Weights of a small image VAE.
Model: 3.35M parameters, 32-pixel images, encoder arch resnet, encoder norm groupnorm, encoder activation relu, encoder depths [2, 2, 3, 2], encoder widths [64, 96, 144, 208], decoder norm batchnorm, decoder activation relu, decoder widths [48, 48, 96].
Rows from block 0 of the decoder, named by matrix and row number. Each number is 500 + 25 x the weight over its row's rms, rounded and kept within 0 to 999. All counts start at 0. Numbers have three digits each. After the name is the row's rms in percent of the matrix's.
# conv: 3x3 conv (decoder.mid.0.conv.weight, 96x96x3x3), inputs 72-83, a 3x3 kernel for each
conv.0 076:526506526515498519527511528496483520498502470543492509498522485499561492494508473513486510473492497536507516498474493506477499511509526492467495518445506474520534492502518514520551528512528492459464503458461506491488519516527496530521485473496519520542477488517473493489473503467498542494453516484520485488488518488526497510
conv.1 085:479508503506502503503482506499526484494515472499502503478512497416526492471525502501522498470535495529482492512500495536498506511482499516520505569494496520486524534493519540516521537468493489507464502463486500513507494528510486535487512482512579515500599489496482506488508510504514511517485550520513502491437515499482458489
conv.2 114:504514513498506501510511518492469517516500486476464488508458506504429484472449504484505507537439503498511502510487520511485516501514522509495510483491509511518520508474491515440500511509531484458508481491499478484485504515487450532448497559496502516514523535490481489512511450508498417488510431502493498509494488506503533489
conv.3 073:532535543521513524528529530488478507487502481504501500428429452497534513468464471505524520498480509525472538513509531480483496497488504527524553488503516524527522542519542496500499516485517474501492508533519486505487467490459560537501518543528498498511499482501510500530427438424499537482454458445494511503491524512527511515
conv.4 093:501500497499499498506505507486504510500504467523498518510501505499509498498493480506467491478524493529474503499497495511484491503504516512487497521480485474520522491481508505490515506491503509496490505476485509500495497491520476531504485493533492503509488479508494515492505503511503488514483499497493492500500512499494498521
conv.5 110:478486547455469569489508557488488481491460482496508491482489523474492555490493523473507492520519491487508500495486486499494501496504491510497469514500512497514494469486499471482529479499513482481489501508514490499502522518520481476503518512487515528547526544523528522516463463504451492551461470495518497519524514479532509507
conv.6 101:509509506520512515506499509486526513475514497506518499476487433496471462497501457538528519497478494503498475530523532497507514509494513530514508524574512490475551509516495499453501491498513508504470534574491503500474469491458491495496505489509519503501501487485508492509484507470478553475484509470516474523502488486514484512
conv.7 107:503531515540585558525546528505537486522549535474516476525573539524614521514565519506496480490508471525488490509524505516532512509503514494513486507507491534500513486529488522560510514524512488489492473469462497482486498484471476491480495445481530514492507516490490505497540554534557595543531579544512497488495481493468460477
conv.8 118:506487512506447524519510500519477519485428498541527518547571527487491521511524472503507487510520525518488497482472486502474509480494483507499486504475504502544504503505509514501529517494511487488474474475477515536507503491495492478472528621562502514498502493532491514496505551512452480510461471487507490507489499480545532527
conv.9 086:501498511505464516491550509511542488493414561519531474511500508487543517503494532512496508499490525508558489491488495500495491493537502493505505496455526502534470506494503487558495518474517495484502497518504503501533489509502532460548507536459494500482461492531544531467482488492498537504523439534513490511520526480509532504
conv.10 092:485463494468442484490469494517517471512459517514522496501526513497526524498527498496489504468520503505505485508492502506484510516511493519490512507460499528517514494507510502512512510512499461432482445417456485465491526461516532451493506481521521506500477496519500496493502523497500516517494520510531502491479490484501484508
conv.11 084:514500506514485501506507495517458518520471536500485504538496508530501510514493506512488503508458507475521507478499495494491487491501498485480481484486499479502483439522474469481464476516504537494530506539509522507500532467498510477526498528509431485501410496506509492512509489479472518494505481492525501486505510507533515515
conv.12 129:503462497493462502537606542487467492484421494507474494539541529490510514515526507529513501506534499541544493495473492494476510480511476490478484503483488513544518500495501504501505520544521494477484476488478535523536515485507501514487554572563506500506495502518492548508514529516472476505491460476486497493508513503527500499
conv.13 110:529527524519524534522515533481506519487532498475522485473467457483492474493488473493506496492483523525531519531511532502506522515509534530500524512536517513495520531539536503467514522533521476497493465537485461479457447434428496497421478494449489485493506510510514508521472481478471532460461473450514455535504486491471487521
conv.14 095:502519502527570526492503483520429522468583473524479511494487526506448484501497506477511512528473460493503515496504498513528511522497489496507502476555483525499497498499515500390478508530516489514501500520511501504502508516509441511451504489500495502514527544483518472523496489501489487520507509490500535499482457489496486497
conv.15 097:506485502477426477514503520480579475533421527487524482498514475496562523494501487518483481473517539503510481506493507491459482489498530506494508525445518488505508501492490501578518497469481510488501501490499492485492495492488563503549509521497499498484462454510470536478501519497516545490489489510502459512520538509505521522
conv.16 122:527591521490454489488473490489468506472401505499472490521494500476480500508499492523537489498524492510518482470488480497471504492501495466486477486440472498487488523534528505507513505518513542528534491495490506496497502476510479440474481475484486493479486465495496494490500480486483494497509495509491489498483497491497497480
conv.17 113:498500501499479483491497494502541494473528475508479503515484526507683510534490513499472504466528538528496507507516508492499490484487500498521522543478520496558509504512518507627525503467505503488513510480527517509522517528519541527502524519528524505506499467502504548505507485507544551502487481498495498490495548506522510490
conv.18 100:497492515516478528513473526510493497487491565475507483516529504522483509521496511514503499531465533499477473498494509503527536500497493489500482467594514508488515513498482509521506498504525504534516466553466502533485477500493444440506478489513525520514519518476482514492480517487447563490487516499498484527488494442493487484
conv.19 073:508497514492474497498487504502548469520448529526537501446463468470549516462516511539507508497513525505490510522501521514456498509477505544495547556424523562488510535512515530526488503480504499489502500489493501484489513494475529538502504557504548468486540465516530545522455478468488524463476504482537493535501500517467538495
conv.20 109:494503492497487501496493482516528496491494510522521507492536504493581519522566509510498502465569500510501495485525475491509491497488489490513482524509492491487477495539504498569504497494475510518487530510518526508522509492520548467542498441508490499478480465509512512494491529497493600503483578512513512491497510503506484515
conv.21 070:509509512505504507503503505508493487474508532481470496484474496490452483502492509513521525553461495472496491501513509488518506496498492484520492473551464506472478534514518492445460511509510488520509499548512503523500473484484489469490486514473520496472515522475522486500472474469479509466507500481466519501511476530473481480
conv.22 114:497488483506469504512514498506561474490480515507516495506450502533629513539514514519475499486541515514498494488514493501518498482506493478528507506492504495536490512482504540713514510492492507520512494498533509519523524560520533497518513548499497498481493454517494507490494479499529556490514510515509523504500519494513521510
conv.23 100:503503506503494500498496497508494503510494502494500486495489503503488519509493518490515495523470512485510499498502495487510493497502487489511490479516473509505486503511486493494491501505494488499501491518502487498494504504490541479495512517498508496481497509487506487501494490492496523491506496503494509490497496501515495506
conv.24 079:522541526473466487486477492511510473494456490499485503499452475485480512519503491505529487475570509498492490490535496492474492478486497480520523505454490491505497522540530505513513514501506518540504518457516529501514454440477527467465512498504470454452499449518501499508500520497513450497507487497513490509482498517477493510
conv.25 103:515546528478525498510542524492479492501530495483501494474488473451449469460483490511557524497472498508546492506495513508498510527514517531494513492500501509476503513523519479399486520541530456457468472509469471483476500451483463512469484443477489539519497553501469527529452452486459468485473462488503492518494494507464461495
conv.26 095:495510510507506507501511502542472550467567442518514499471432453497558507509502498481491499461529516510474529510516510475511477491492505473477512525502516473531520494490481506555549499467491491488466514480503507501504474506517560592541516492522493504497483467488491519493482449482534524515487502506501505503499550518510481530
conv.27 106:513507505496525510507515507495504490528491530523514515486493513504454508505513478509478516514500494510551496511538508501495498512507512481506485489496485520471481510561518492435461519541523551556545510510507504471497471409424471497493501503507512481477501523489481488496531526497496490503496488484504515513520465497498507512
conv.28 092:500492494502461471519516495508503488523451523513491500509468504554419542546519551506475502539464494481501471491507518506505516492513497477533514479566535480476509510508514524495528499528506511548532493571511506530508494504501485482520495521507483516523497500495523496501494479509477499538517496516496487500501495482493490484
conv.29 099:490500501494474495492505499480531478508472509509536492508444503542618533490435482516491487471517520516455493501505503484497487496499502493512511506481506513551527511477506517626524487437484511494501492478493517520494532523524557525539500537540521499489503473517496524483513475503540529502479468496498504499503537490526515526
conv.30 085:496526504507518500478505482500535469536530508514535484476462481545557502435420435490502487487467486502503550510526512507516501504508505489532512511521540523525546502516495524544493511514523506502502518516509474466460502516473522499511505490472495499492488484500492495483506474494552582515473419442496498486486503493554559507
conv.31 100:499498508486488492491496497531496513527464509503499520506486509487388444493437479498461510535505517486477514490485515502479485488503497490489496506536520481517501509474510492387479501470502497516502529546527504526506499514504509542526477513507489522521491504484512511477474450491481404457497432458470501507535495506483513504
conv.32 115:538463486581422492527477497526482515472419494538492512516519506467481527497509497513490499478481502493498482485470492495459501480498490464475485506461481479484470497495509545497506499517494517489498502501499510487495507481519551484486490499501489473501430418485483478491488522500469505524482501513486511503469477490480507503
conv.33 111:501476519492440578521506536499489533451391530472481538534531508491529537522542508534505515501523544514533505485473480490468498500516495476468466482462500511487444521514483521536517536539487506506529474514527505522538491459526478439529489485483508502484534517554519515538504527469497533485503511488498484509498502490469483503
conv.34 113:503500493524538501483461506491546490526578485493493490443425471508491463481473522483468510513462495464489490519512505515517497521482509505502506511528524498445514494463480509477501476478493490507499516534517465459495500539511489525516469388447498480501522496469509487511471445480511526465501518495501520510506490508483485485
conv.35 083:507507504510516513509510511501482516486525498495486510524528521502507493494496490508479518487515482521482519493496486512499510499498503500487488510502501482505503501493517508480510509504521510502497508491497508496496496499524450522494478480502495514512499503505491509497509519511504497516488497496487496483515490493496511505
conv.36 090:517495492500498515490493497481493462521477507509506523530536545497524489449450460534474524472569495502421459490512480496467495497484510480499465501474490482515515504546529497502489476437474537548521483460481510531499498442477486537501485470500490483497503489497490522505538553522489476490473503505484532462507521505525452522
conv.37 072:505506508502492499497497495506511497514489502489526496492499498512520527514511519483542479515482514472514489514513507490507485501501489509512500501509471528507491516530493502513499499502493492501509493515501495502501500500485537479508501511508520485485506496491509488503498496490511543491520517509499502489492495491513489503
conv.38 108:509496502511519505508499493526463529487522481491474515494555501455382457511547507480514502525480464479555514499492490514503515508513501515485503496516504490461476493524500485364479514592516475499496507519498485475488477471506449471448498470463478508508493526472508480516486529494475489511517508496491482493492463509468483466
conv.39 079:515493540486438509496468525493542499500476504515498496479493485498551516493489499518486482491439534516475530517499520493483510501498514531540555474467529497515512537504530518549543523504529490489489475489479481489488498514467510459487499485502498507513485504537489512570486513485509575491479510490481495506498524501490498486
conv.40 067:493494491494497494497499502492487498483516494513484526504496513482484471477477479509457520498519484520482510485495489510499501514510519494494479508498518484495520484470514497466505508496517514499497508488499511501500498497513458522508489470494485522515499508505493514498487488507479465501471474487496502499510498510492508485
conv.41 093:489490502511495498505495496511496538480525496502516483470461449499486500543545535465532467529416497481575532503471508512532513506514482523506536499524518502476485484443466512493518512563515452456464504549509491474505503571526496467501518530508501514497498505483516471482452438470505548510527496512509478544490481488474536477
conv.42 101:502499499503500503506506507483496512506496494512495507514515510506514502498499487507487506491519498517490507503503495508494500505506505506495501519498512499500504500498513509499515509502510510501502505485501508500503495482515485509510491481506498508512502486511500505504506513509498500519484496498494487485515501499497499506
conv.43 130:508517486522507439489512493530506461521531511542513459465472488501478461478481502461488495479460460446496516512511519489498515499498513525506524507501506491503547495476516495453486478475534495499459545514427504492445526509492598555473521517534482499481435475491492501469481481526518501491481496505519505497515496483522526485
conv.44 089:498487529481485540494487517498493489504483496520512509504493538492534534497537511509470519468571509505495489503505493509456512506509506501485512541436525496525454506500503509490509505494489520499516518451565506503518509485504505516387494487437503501496520489503505530511516491493526433503494515487503517490484524538502501503
conv.45 093:515535506527550519509522509499492530486550471511491494495468488511494480502470497495493492535478498505503505498511499490506486496489500485508493493532505470481488500482491493468490491480503525552509566582545515537501485539490484564524493525479487500496512511480502492512493471495506504492491487489474498498524513517507514496
conv.46 082:505506501506507505509508509494503517492517473507477506505502494497500480483494484515471498480522482515488516493505499505497504501508509489497496500493511481497506488479500505489511505506515504500493501482492501498497501493511472523485487474501486515501498493501502497491498506507498485509481494489501496501518496491492507496
conv.47 087:499491492500493498503493500502494492508492512503485506501510504483499471482498478518469500492516493526506490502475489524478509511498515513476509525473540483481514495480496504484491511501497515504503512490502508503508497500513439519496489489492478498524487488520485503507495510506482482492472485488515490519508501508491503500
conv.48 089:493506488497527483507465482489462511500576437471476521488498499515469489485489471495506497514503477473456510502513502507497511510479503500491498502539469506474533486502492510421509475535479513522504520492501490480471516487507457544448501444535505498508535505473472484534518522504505492511492526479486506500479483520490466500
conv.49 086:505513470514514473507510479504512517495514494491489483492508471511477449504478483491524469522415497492504506495494502485532494501487506492514494460558491507473543488496501483492513493491508480500487493561435497503491494521497500480609506518558497504488466506498492472489482513521482609482500501514493496499511480473500492496
conv.50 102:512495488521505483522492503491450508522565455489487485506510495501451458497460480469503474515466476510468481499488509516508510510487507525506507514574488495489545512484489518450519514475535492521493507563465523549475483499487423532452497488495504514503517489454486481473505513532478502505490479483486485509491514494524469487
conv.51 098:503502495507509505509508509491488506493520477515472502514511506514509488503503484508488516481510478522491509490502483509502505497504509496501496500498500488505514497497513509488511505510516508500497501487497505498502516498521466509493497479502488503506501500509488502499511511509505499516495502501507510504497481483499504491
conv.52 118:509505524507496533502515519489510512484468512519508507517490498475553484503494495493503530481524527501530516499505496480459482488519500481477491506377501485523475485520499452520483489510494512466486523436473501472491508479497582520516503520501488488493449509541518529508511481482525479458493476488465503488522514536530521507
conv.53 093:506507502515510511517516514467494479490538507486480485483510489504617547497540505492530493464484485502535489502509489504515505504497504491508499492465466532501524479526487497573510500527498503494513471468481471462482506482488495456469537490494505474472494488517496499512515553508524626529495535522545490509465502488508484490
conv.54 072:492471486489464495512501509478486491489473474496485526484505517503505518500507497499505502520517506521469519500487490511507504495495494504527501489533484540491497507483515536514540508497514479517499459516515491509508498497511447462504517519511520512510506480516485514508465496486449513507465487484512503491490493480514489504
conv.55 102:509512520511459478509487491530518466494425505510490493470468504500439451495488479483480514504491523471501491505500504510460475490493489487484477499456491487502478502488512534465464509487504481496507491475496471474472503491499539533564493550513481506483500497474484508479503491497505432456512458484502495449489487500499513484
conv.56 080:501488492491490499497485497471537463542455566471485497514538535511453493495492502504500482531459477477514461486492490516489518506509494537529488484501483523467475508515514492430452501535504496496526494521498498498499532474479447425468486504466510512488520538504506483505512518524481498491522490497499506501502441481470520461
conv.57 112:519530521532536554519528521492481495483510530508504503455493473468567494467517479519505519493485518533486530512493509520497517534525536532518552537487519522497516521500534546529533539516543459479444476483470491499482497505470504523493519523475500502532467484546492494562448489443476546481456498458480529493493503517474476491
conv.58 116:496503516505497517497504511500485478506486525504514498505523496475593474484522495493501516498514530491531526486493494493467491500502503489486507489420521498513482492515492483543490507497497504476490514456489498475492512501516521538526521530500482487512474514530501509499504512478506516458500510488484498485504515513523531506
conv.59 078:502502508501494502500495499516491496509487525485523483487498499494505521504508519484530498504476520483520489513500512505499508504494494504490503507489494521492499512526495494502490504505491488494504492509498487491495501496483517482488510515494506489494503507501499488504495494491504530490515507508506493498482503502512494508
conv.60 112:500498493495488486499487490495497502504497481509486513514481520531424533519489504508502494525487473488476486498506500505525514505495494500520492489570468502474509501495513522463509489505505507520500497541508515527505492485475455458476473461496515517493530481479510490517507491510483499548507491508501500507486487472464466491
conv.61 090:501501506494489497494492496508504495505484509491526505486483499496502515505498510490517477509489522482511488506501511488493492505500499501504503499498498516502495504505488494504490494490482491499506496511504495499498492501481535495502507522502511495492500502496502505504494486491504518483512499499499493499491518509501498500
conv.62 116:487512517494513502495508526485474514449576458483481491528495484465564471522523517512528509501509518506505528491515516493536506502485501499511506514531507527478504502523503479545537502495509527519487521528487513496484495492460486475459534451474512501522534500497538504503506494503481592481493532499484485478514521510486509503
conv.63 112:503510507492512503507510508506467502515470522486527491490520481490349495460503475501535493544477463460511498483481489510500507512517500502477469453521469502453480494491483496342465491547493492490474498522478481480467499471492460468506481478471466508508494525493498466491492507489453468510525510498499498504506448499472495507
conv.64 095:515480502475396451507477496508484496475441488501482510469421456460408463493455485505482526520466528498493516480469506485471493479495493475488529465486507445495484495473518479437501506498505499499515524537537504519521498500511514507533500539512463492516467466509497491514457441445442446434468430447514502538514509521486501515
conv.65 104:524502504548501484529517498510493512503490507513484495527464492533471509504455521493484495544461514503506516496495504483506475499503489458486504409522512501524475485492491496497477509497485466498528431490535448490524489507517550459527492503510455496514464523503495479487481484493468491496496475487477508517528490510539516496
conv.66 096:499532500517565508496495486498534479550576476484500502464466482507542448438433473458513492478488496488474500520516507507511489505474498519515500507500515530514528500477497513504526492472502458475442454451438491482475509550485484554490491481492515513494497504484470489478466432509514492478483444495495528501494510488507513500
conv.67 094:495522494505465479508499498515445507499450497517483494489556510495458493518483491484518473541421494509534513488445480492491495494498491501486478483530480503479506465459469506437495502523515482422481498539508497494490500511499511446474498522513481546527493526542503475499508505512464520490506493505493503500512484478503523506
conv.68 118:515512522491499502503502516508496513508509495505478485490482514479397532449422498475496506511438479509490483512498525485472500499478506512495526509509522510503537487498504459334491494489509487474475522511491482486476494499466508522512520520524519501538536522510512495509481474533459450538473431482523484529523502510541515538
conv.69 105:532493480569478450532498495525496484522490456534492473516502468508461480481484503525490469475448459496482491492493501523504501487502495490499487505525469473489502494478499518470495491501506510499467493523476502512480516520461540484432491505487429485450396428460445460442466500492473509499477495501510497508486491500487497487
conv.70 073:511507512512521523516513529473511426513544524469497495502504485498532443482522477499498514470533489480506506502504503517492518500497521506484504527479545506494514494491535498493505492500520513501489520475499516492500499521502457561503489484498496499517514510506502525498498495495520488482500515486506493488503504504473520471
conv.71 118:495498501481566494477500494461506482532598493463519478492475491489521467482458510486510524516501498496508529526520519505525494511485502532520530515537516533501535506492492493485482489478499488487481497517506490494511490508488447563499517508506539501521553523508516511495516486523499505477499468485481504485530508514520530504
conv.72 077:515528504516519505511514507494541498510521461520475523495462499529508492482466470481481486523503489502459517505531504489512483502501520489552497476556482513515528508463525526501535488473519507524501505519519508516504467530502488527533467492516515517493497459492495507512487483503489511517462488481468515474546518478500512509
conv.73 119:481535502452562530486526511491525516528564529470520514492485494504525531506485514506489509552504522519517520519522500519526494527509510520531523499540526556529500502501482488484482522497479472503503460507537470499511474511476411483527501494477518531520583584545508507545505480483470524509503495498525500509532500518500497533
conv.74 084:542567534582607568542570536495507473528549486491506509501515504536556499499509499501516510516457478519502488506515507491506489500495513499516496494527506494494515512517502506499496502499499492516487510527493496509485470529462482556502493521457500495503501509495500499515500520505527564503506525492492516506513505506507490496
conv.75 127:459430474530538508530570528499549478546580502531542528478457504520562491500522497479453507493471490484484515537513527524523503519524512510503510522522520492505509492479486501501487510510503488485489502498488503516499494496484524583529535538524520496526514513506502502489500474504517536497510524491480490498509511513510495511
conv.76 073:484470491479469480496489504503473489503527475503493497472466481491415447464468474520521539568447498488541508522512510504519504504492504497505502472556483526474515508510512490415472519523528502532533500578538472495497495477488508471477478504469503504483516518469510474522455468478442499464452450455494507475519476511507504493
conv.77 112:531514483512500468528508479462484528487499495490501522532472454530494487524472455490526524449496526490523551512507492506497466512496483520499482533497473525499486537526483519491456534509479465485521451498559478488520462484492467483512520501513521485504518489505486490481544467451551501495521457451504482491465481521462502533
conv.78 103:475371475427252429485429489533541474507472512479531513507492502495481503511501503500458503538476524509474504514489501515492497521521505525496505489480477519521507494474495495481498517507505494486496496495498499500506531499512479470505490484516512497495523489508528479489499504503485499505504510513511504493501491494506474520
conv.79 071:522524529517504524513512519525525499495474517489492493497512500500518525508518518502540502520466521494528493517505514491501499492492493510506505500513511499469484532553521491509487515519497480492501495531511485504504458495456530473504497504469513498509493501510514488517478492478503559491502509499485485500523504513499481517
conv.80 114:501504506500498500497496497514496486488503513493500494490488493497498502498497503489524493505484504487520498500502505494504503497500493495508505488502496513501490506511490495494483498503493491497505495511502491496498501508489508492493512506492506500483506518490502497499495485489504516484508498494504507507483499496508505496
conv.81 079:504471495461437463484458483493484516518474498498491519488479485462423478472472480533474513523467480488507511505485487507477508505509490513465472501469493511495487507483499485419492508510510495490489521499500496482498514489530472502502498446478499501510486497481519498483443450443453437479465442457509494489518480497487492490
conv.82 104:503525486504545483507533498520455533479565444495482505492501500517461512511481500494501494527485459520496501497513490482553500506509500483513487449598460504508497495504490519448529506512505471520494445523500465509503482489498463453469495457498485515489514517452496473486488502507470506521482500496495537505496496502519467519
conv.83 096:503504506500494499497495496493501485509488518496514491485481497494492511509500518491516492514480511477512493498500502487504497499500493491505497488505486514494490501508489489495484495499491493503507497518507494501499503501485534483501515523498508492484500505491504493502492483491497516488513498505502508501496500506504496497
conv.84 116:503514510505484487505515483499506464484480526499473498490513541484481460492509514481514517490477543491525484491505503498498476498496472474500485475497506495505481483498489498499493497509493499497543449499535474507515515494501482510612505498517490512527498517476485486483497502517493483446484498465539489470484511492544475490
conv.85 107:473495480504474518528509520533516513516464515498490535480482505504518529513544506487473498471480504491503472497517493531493527519522523435480464482448481482454445479498516511514520529542514570578570498498496481487484511502507520504502470457454511506480493479488501483504472470456513519512524547531506492466495498492466457477
conv.86 106:508491483508482509498500484515535488546415527510519514476509512526451517473485467484471481491492482493501460512490492506462504509508507506485504494460504486518492495474502523448478502500490484482488475472492492506498516504547508525532470539505495496499467494507472503531499504493523427501498476480515512509489482497515483499
conv.87 113:507550477499540435490491476516520497509565504483493466499538436495571407501482475498549467492525509494506540511514497494506487509492512516495508498492486504510550502535510486517479498500520528493486516478481521492493505491488507506503515489522502481496495483478499491468499516460511542408511502476508484470505497524471516469
conv.88 101:500485513495460522493472504483538461531431557510517491503500502475550481484525498513489508476505541476501495508483510520446500503492500521486512566399551504493509506490500491537489493480499518477505551481492527490494525514512537550530511545507519492504490485558501526504508506502529518471525514503516465512509499496476529489
conv.89 108:504501499508513518519490511453536510471524527491520500502532478496515509516539481503564473509516493499513495496504518492518520491496505501508506492540507494471527488523496496492503495518493522524515499537498530516512476469488444442464490455482536495520517490540491477520479540489460561494476551484533477531501479499478481523
conv.90 075:481493476521526514508521503483486517512536510485507503492534529518538491486500510499487528523417487486495503496478494508513504517506493511491478496536520514484482477466466494481490486486487469445488490545489475502493556545524465527532505491495508542543503543480501496489490450501494578500510509512482514501501503483510495484
conv.91 110:492493488497499495496499497485485519498514496512490499498490498499495489495498495506483510492512490500479502486498488505502503499507505499502494497500498486508503484476494503486506493492505510502499504489499510501502506492515482513499504496513482510500498502503494509494502500508497479507498500505504509515506494499487500498
conv.92 102:542621541593707588528577518475474522488537488503471489487513498511541500490502496488525504477524480474517499489505492487499496477473489477497498504508526487477493501511499503500501480481490499511500509511512491494493473507484509556512507516478485499506480508491482504508500505495514527498492503486493495507500512496503521498
conv.93 118:490487502496522513497507489506483493498527503487465498501493522508520511511478490469468496487484485490524482507500494495477501508524502501483486517444508502565505490502498503467517507513506533507519527485458533522498521485505527540481517496506517490502504538491511502504508481495534479516518498490486496479474501475507488498
conv.94 121:514511503507472492509489507496510505501473498506531506510507481493480489493522513527523501509510515506461511490496501505517498499477500502517516488558497499423494514491503498529489493483495468499474472514528471484494484513495477460523473506495490507499492459504496499503490521497467532485486500509514507521527497520484504500
conv.95 119:528489527496425489520491519514507517480474506496487523496500476485524472461477464562533511524505483533491505500518485506470490483498471489517453512448474477491438543522519532511494531511515491482478506495488515494492493530506486506528457454479544531480558482454524502472457473448475511459466464448487523456501516519493502487