{
  "dataset": "photos with spoken descriptions (Open Images, Localized Narratives)",
  "encoder_weight_standardization": false,
  "latent_channels": 4
}
Rows from block 6 of the encoder of a small image VAE, named by matrix and row number. Rows with one number belong to one channel. Each number is 500 + 25 x the weight over its row's rms, rounded and kept within 0 to 999. All counts start at 0. Numbers have three digits each.
After each channel's rows are labels from the 100 images, of 14848, where the channel reaches its highest value: "patch colour" is the nearest of a few named colours to the mean colour under the peak. Only what is clearly more common there than usual is listed. The data: photos with spoken descriptions (Open Images, Localized Narratives).
# convs0: first 3x3 conv (encoder.blocks.6.convs.0.weight, 144x144x3x3, each kernel summed), inputs 0-143
# convs1: second 3x3 conv (encoder.blocks.6.convs.1.weight, 144x144x3x3, transposed, each kernel summed), outputs 0-143

convs0.64:511501457480495489460463513496493483512506510509501524511481500503520389484477512472512497527511546457503515487519530520513498492480511486507524483499511503490478499505488459471473474501513474487504507479522508501488510505519509576482409494475489444505492441481463469503508499461508516519451518490499490487511523487499492478491490507529493494523509464511483498524503530518467520478524458563474483504513500446480474503490480482489475
convs1.64:499504438506525484508535492473527552488474500483474519467525511505511524495519482484462482476468462488482481535462523532549502501496431483478544487494488486510514517462502515481479493518478481494487480502477462484503478471486506493511511483492515517521510526500465513534518499523504497488514464450490472472491485490475507549524479479506501495538497579478443482458518475478531473504456496447510499478462514500525454519481491506536504
patch colour: white

convs0.56:494497489478498469499487514490455518499507506484498511491594532496489465492487514501476491509502538495520491497506506409562506474504502488485500499512479498480488494503495473543501496493579455488506517495491502552544519478482495527491503486492496451552492480486456481499441505494517479502478488488533504501476495503467492487473465492507474458503481452545480473528495500481489501497529533509448483504502548456486495499507506514488499
convs1.56:495533492506525563523535464495479497475503494526482458478532522505510489502524535481596522477515513491512504488504467508458466492495484538497503500524546443542499477498548515530471498491556463487476501512525520502484515511526531496457502558495510539498500499510507485490514481474503456513486477536502483471499490535492504531480509503503515477552492530524477506479506503487555458508471522485506515490483521486500504495551516518506475
patch colour: grey

convs0.88:470504529504516500495501501544516488527487488508501506503489490485496489532491487494512511471473483511448486504485518492526476501491533518489482482497493501530486492513500510506507474509482523541506488491513504514485316511502498500553518515497496528493489496498481500497529519467491491487460477487500495418503540502484466529481491490500505494475452489504531488513495503474500518487486513548514516490499473495514490523483503534486522
convs1.88:495511493488505494494492469487489531482501482492471489516496437498502515494497474483457436538504470478462501514509490511506526503500464487500532478514508521492498517472494494424529455508494513477498485513513469470500437482488502491542503524530506503498510459504434537539535497492496522487436499493482527440502494501501503474499527502495476488520497507463494545489482527499498503500544456410498508504526506517504487498494482471548486
patch colour: grey

convs0.67:539482493508511525519482495518504505515481509495499515495461509508496486532522479475482500499528518497501468497559517465504502523537499501472532499521475499506523486494510494510521484515511487504455482455490466458469516476442495540462504507503473490500532482512473440498492472490449496505476478421490519495500504531570540524502492464489491536525475493504498483454490531453494475534461500514500496489504507496551512483481495460576493
convs1.67:486539498495509502478506494514513492509527485523496482491461470431466482438478515516514504503503521498468545506478445458469474495485415508544490500486542484501487481454495484502487440491495502525494504548496524476468527512519515463515491502513528487460488484506502512490464486451511515481519545523510520483471442497486478516509503557463466463470498480515503491536474513531506513486518463513505506512498474502493487518522502506480470
patch colour: black

convs0.7:503482516495509527501489526533511468515499503525502501490428503471471497519487500511513490519522541499553492456501490502474503495497445530498514484490481501477496496536499546513492559480492514485491521504446497499512536537515511516521494436463493502520498517494493511509458554514529481482484496519465432470490500517491498474502472495507559499453490521572509487545475494501490453499504471472482546505502535477501500546515521484495511
convs1.7:495526501503497480505511473514491559490499510487491479529501485506482513478501434493432432517489468499446502526457503515546503496500472480501538488521503501462505520489515453422504454547502519477505454504492452491482468488494471478522505524515515516488506480511503507518555504494496492497481491490494499475482472502476490497491498506511523492485489525447501544498443489498518507501536435476491495506496458528522506526479473513523531
patch colour: black

convs0.68:574490487503521514511492496529529502501472494511503498499443495523510481507529475494474489501538475484480471504542542510495509500526517512467529489506483501500537482491499480488512501510485488505518480429511459496467501482462510552477504502502488494490557473524465449488513472499445508504482474443502519491488507502557549526527494464476514527525489497519511482460493536461496484536472485516490498470509494504540501507471508457567514
convs1.68:470528506510495487489518484518532494524535503500514509486452472433464490448469508517513518500497497509457547506481460436485463503486412484561488503485521504496478497474497487500499459500482512506475504560501514480479518501508515464513497504522522496460461493499495512515460493484510515504530552503496514469451471497501464509527502557449486456462502495501507497512474500521515515478507484522513499508509483494491488509525481505463457
patch colour: black

convs0.53:540473499513513524515456497522493491511493506488501516505505507523501480532516502475487502518536521485499474498573533469511506538539502498482544499526475499529513500499513497510518476520509497517456478472487470480458505482445495552466508512500458494506529482498486439495493479496466477508484488410486526479511506542565537517496498469490493533525479513490487485471498546462476486530469514520491490510493509493540506472489502474566492
convs1.53:480542500474511504465512493514507499501521489543491465492459476465470478443481509517511503503501508497490547505461472460476480483474419522536489496475569481497487473447501482495467457489490498524497500533512517470481520516527526462507492505503544476460493489513495512500469486458506517480519535527508518459460447496482476516517502559479469464479502494514497486533472513545511508480516455511512518508494470506500491521519503508486473
patch colour: black

convs0.26:491494484484485492495496536455478507427501502479500510512478445485502471532495478502517461499485502514526495514485507509553490494487505511492517491495493498475487500493486463504499476508469489517533503471468496487528414494502493460522477523523500530494491475488443511511454512467486525504451492484477492486498484505505484462444519496494473530514477473514541516534529493477493536487541515557493503496476500452480443579487502507488506
convs1.26:497525463510512498519519464495486490492509504513493483502512457519494423502511510477541489481522513499487495494499466483566504506503436507499532517545517481518502486455536500479489488488538481483503537498495471486484471468495466495486501497515502479423501501513472494509509508499512474481509483460494506477492536525387505510450538495507520491497501477528481527465524481483519495506507500441500499509530511476505474547491498532521515
patch colour: grey

convs0.41:468492482543480483501471516452466488502548509486501520502486489507504487526480521508516481515489540489498514497503503523510526551501517478529502499512501501518463502512501482520534459502486493519516518534493512468477481487507489522484509503495483525498478480437484568490483501523602482512485525513490522479497495528484477445495559511504445514519484502467506472487485483510488489487533480488507472557476510477431486490502503498436478
convs1.41:521511497468518538499489486506499478494461484543488438504487456465493472500543501502500477514506516498489468501498499514482487499508500561446507495513506492506540511482535502500430465504483491517478489455472480491491513507517518524496501488495504471498552482524511483501479481447486487442523434495507511481488460521505534540451485463465465513519510479516476484528498497504481476517503476461505538502487425516531486511500513507540481
patch colour: white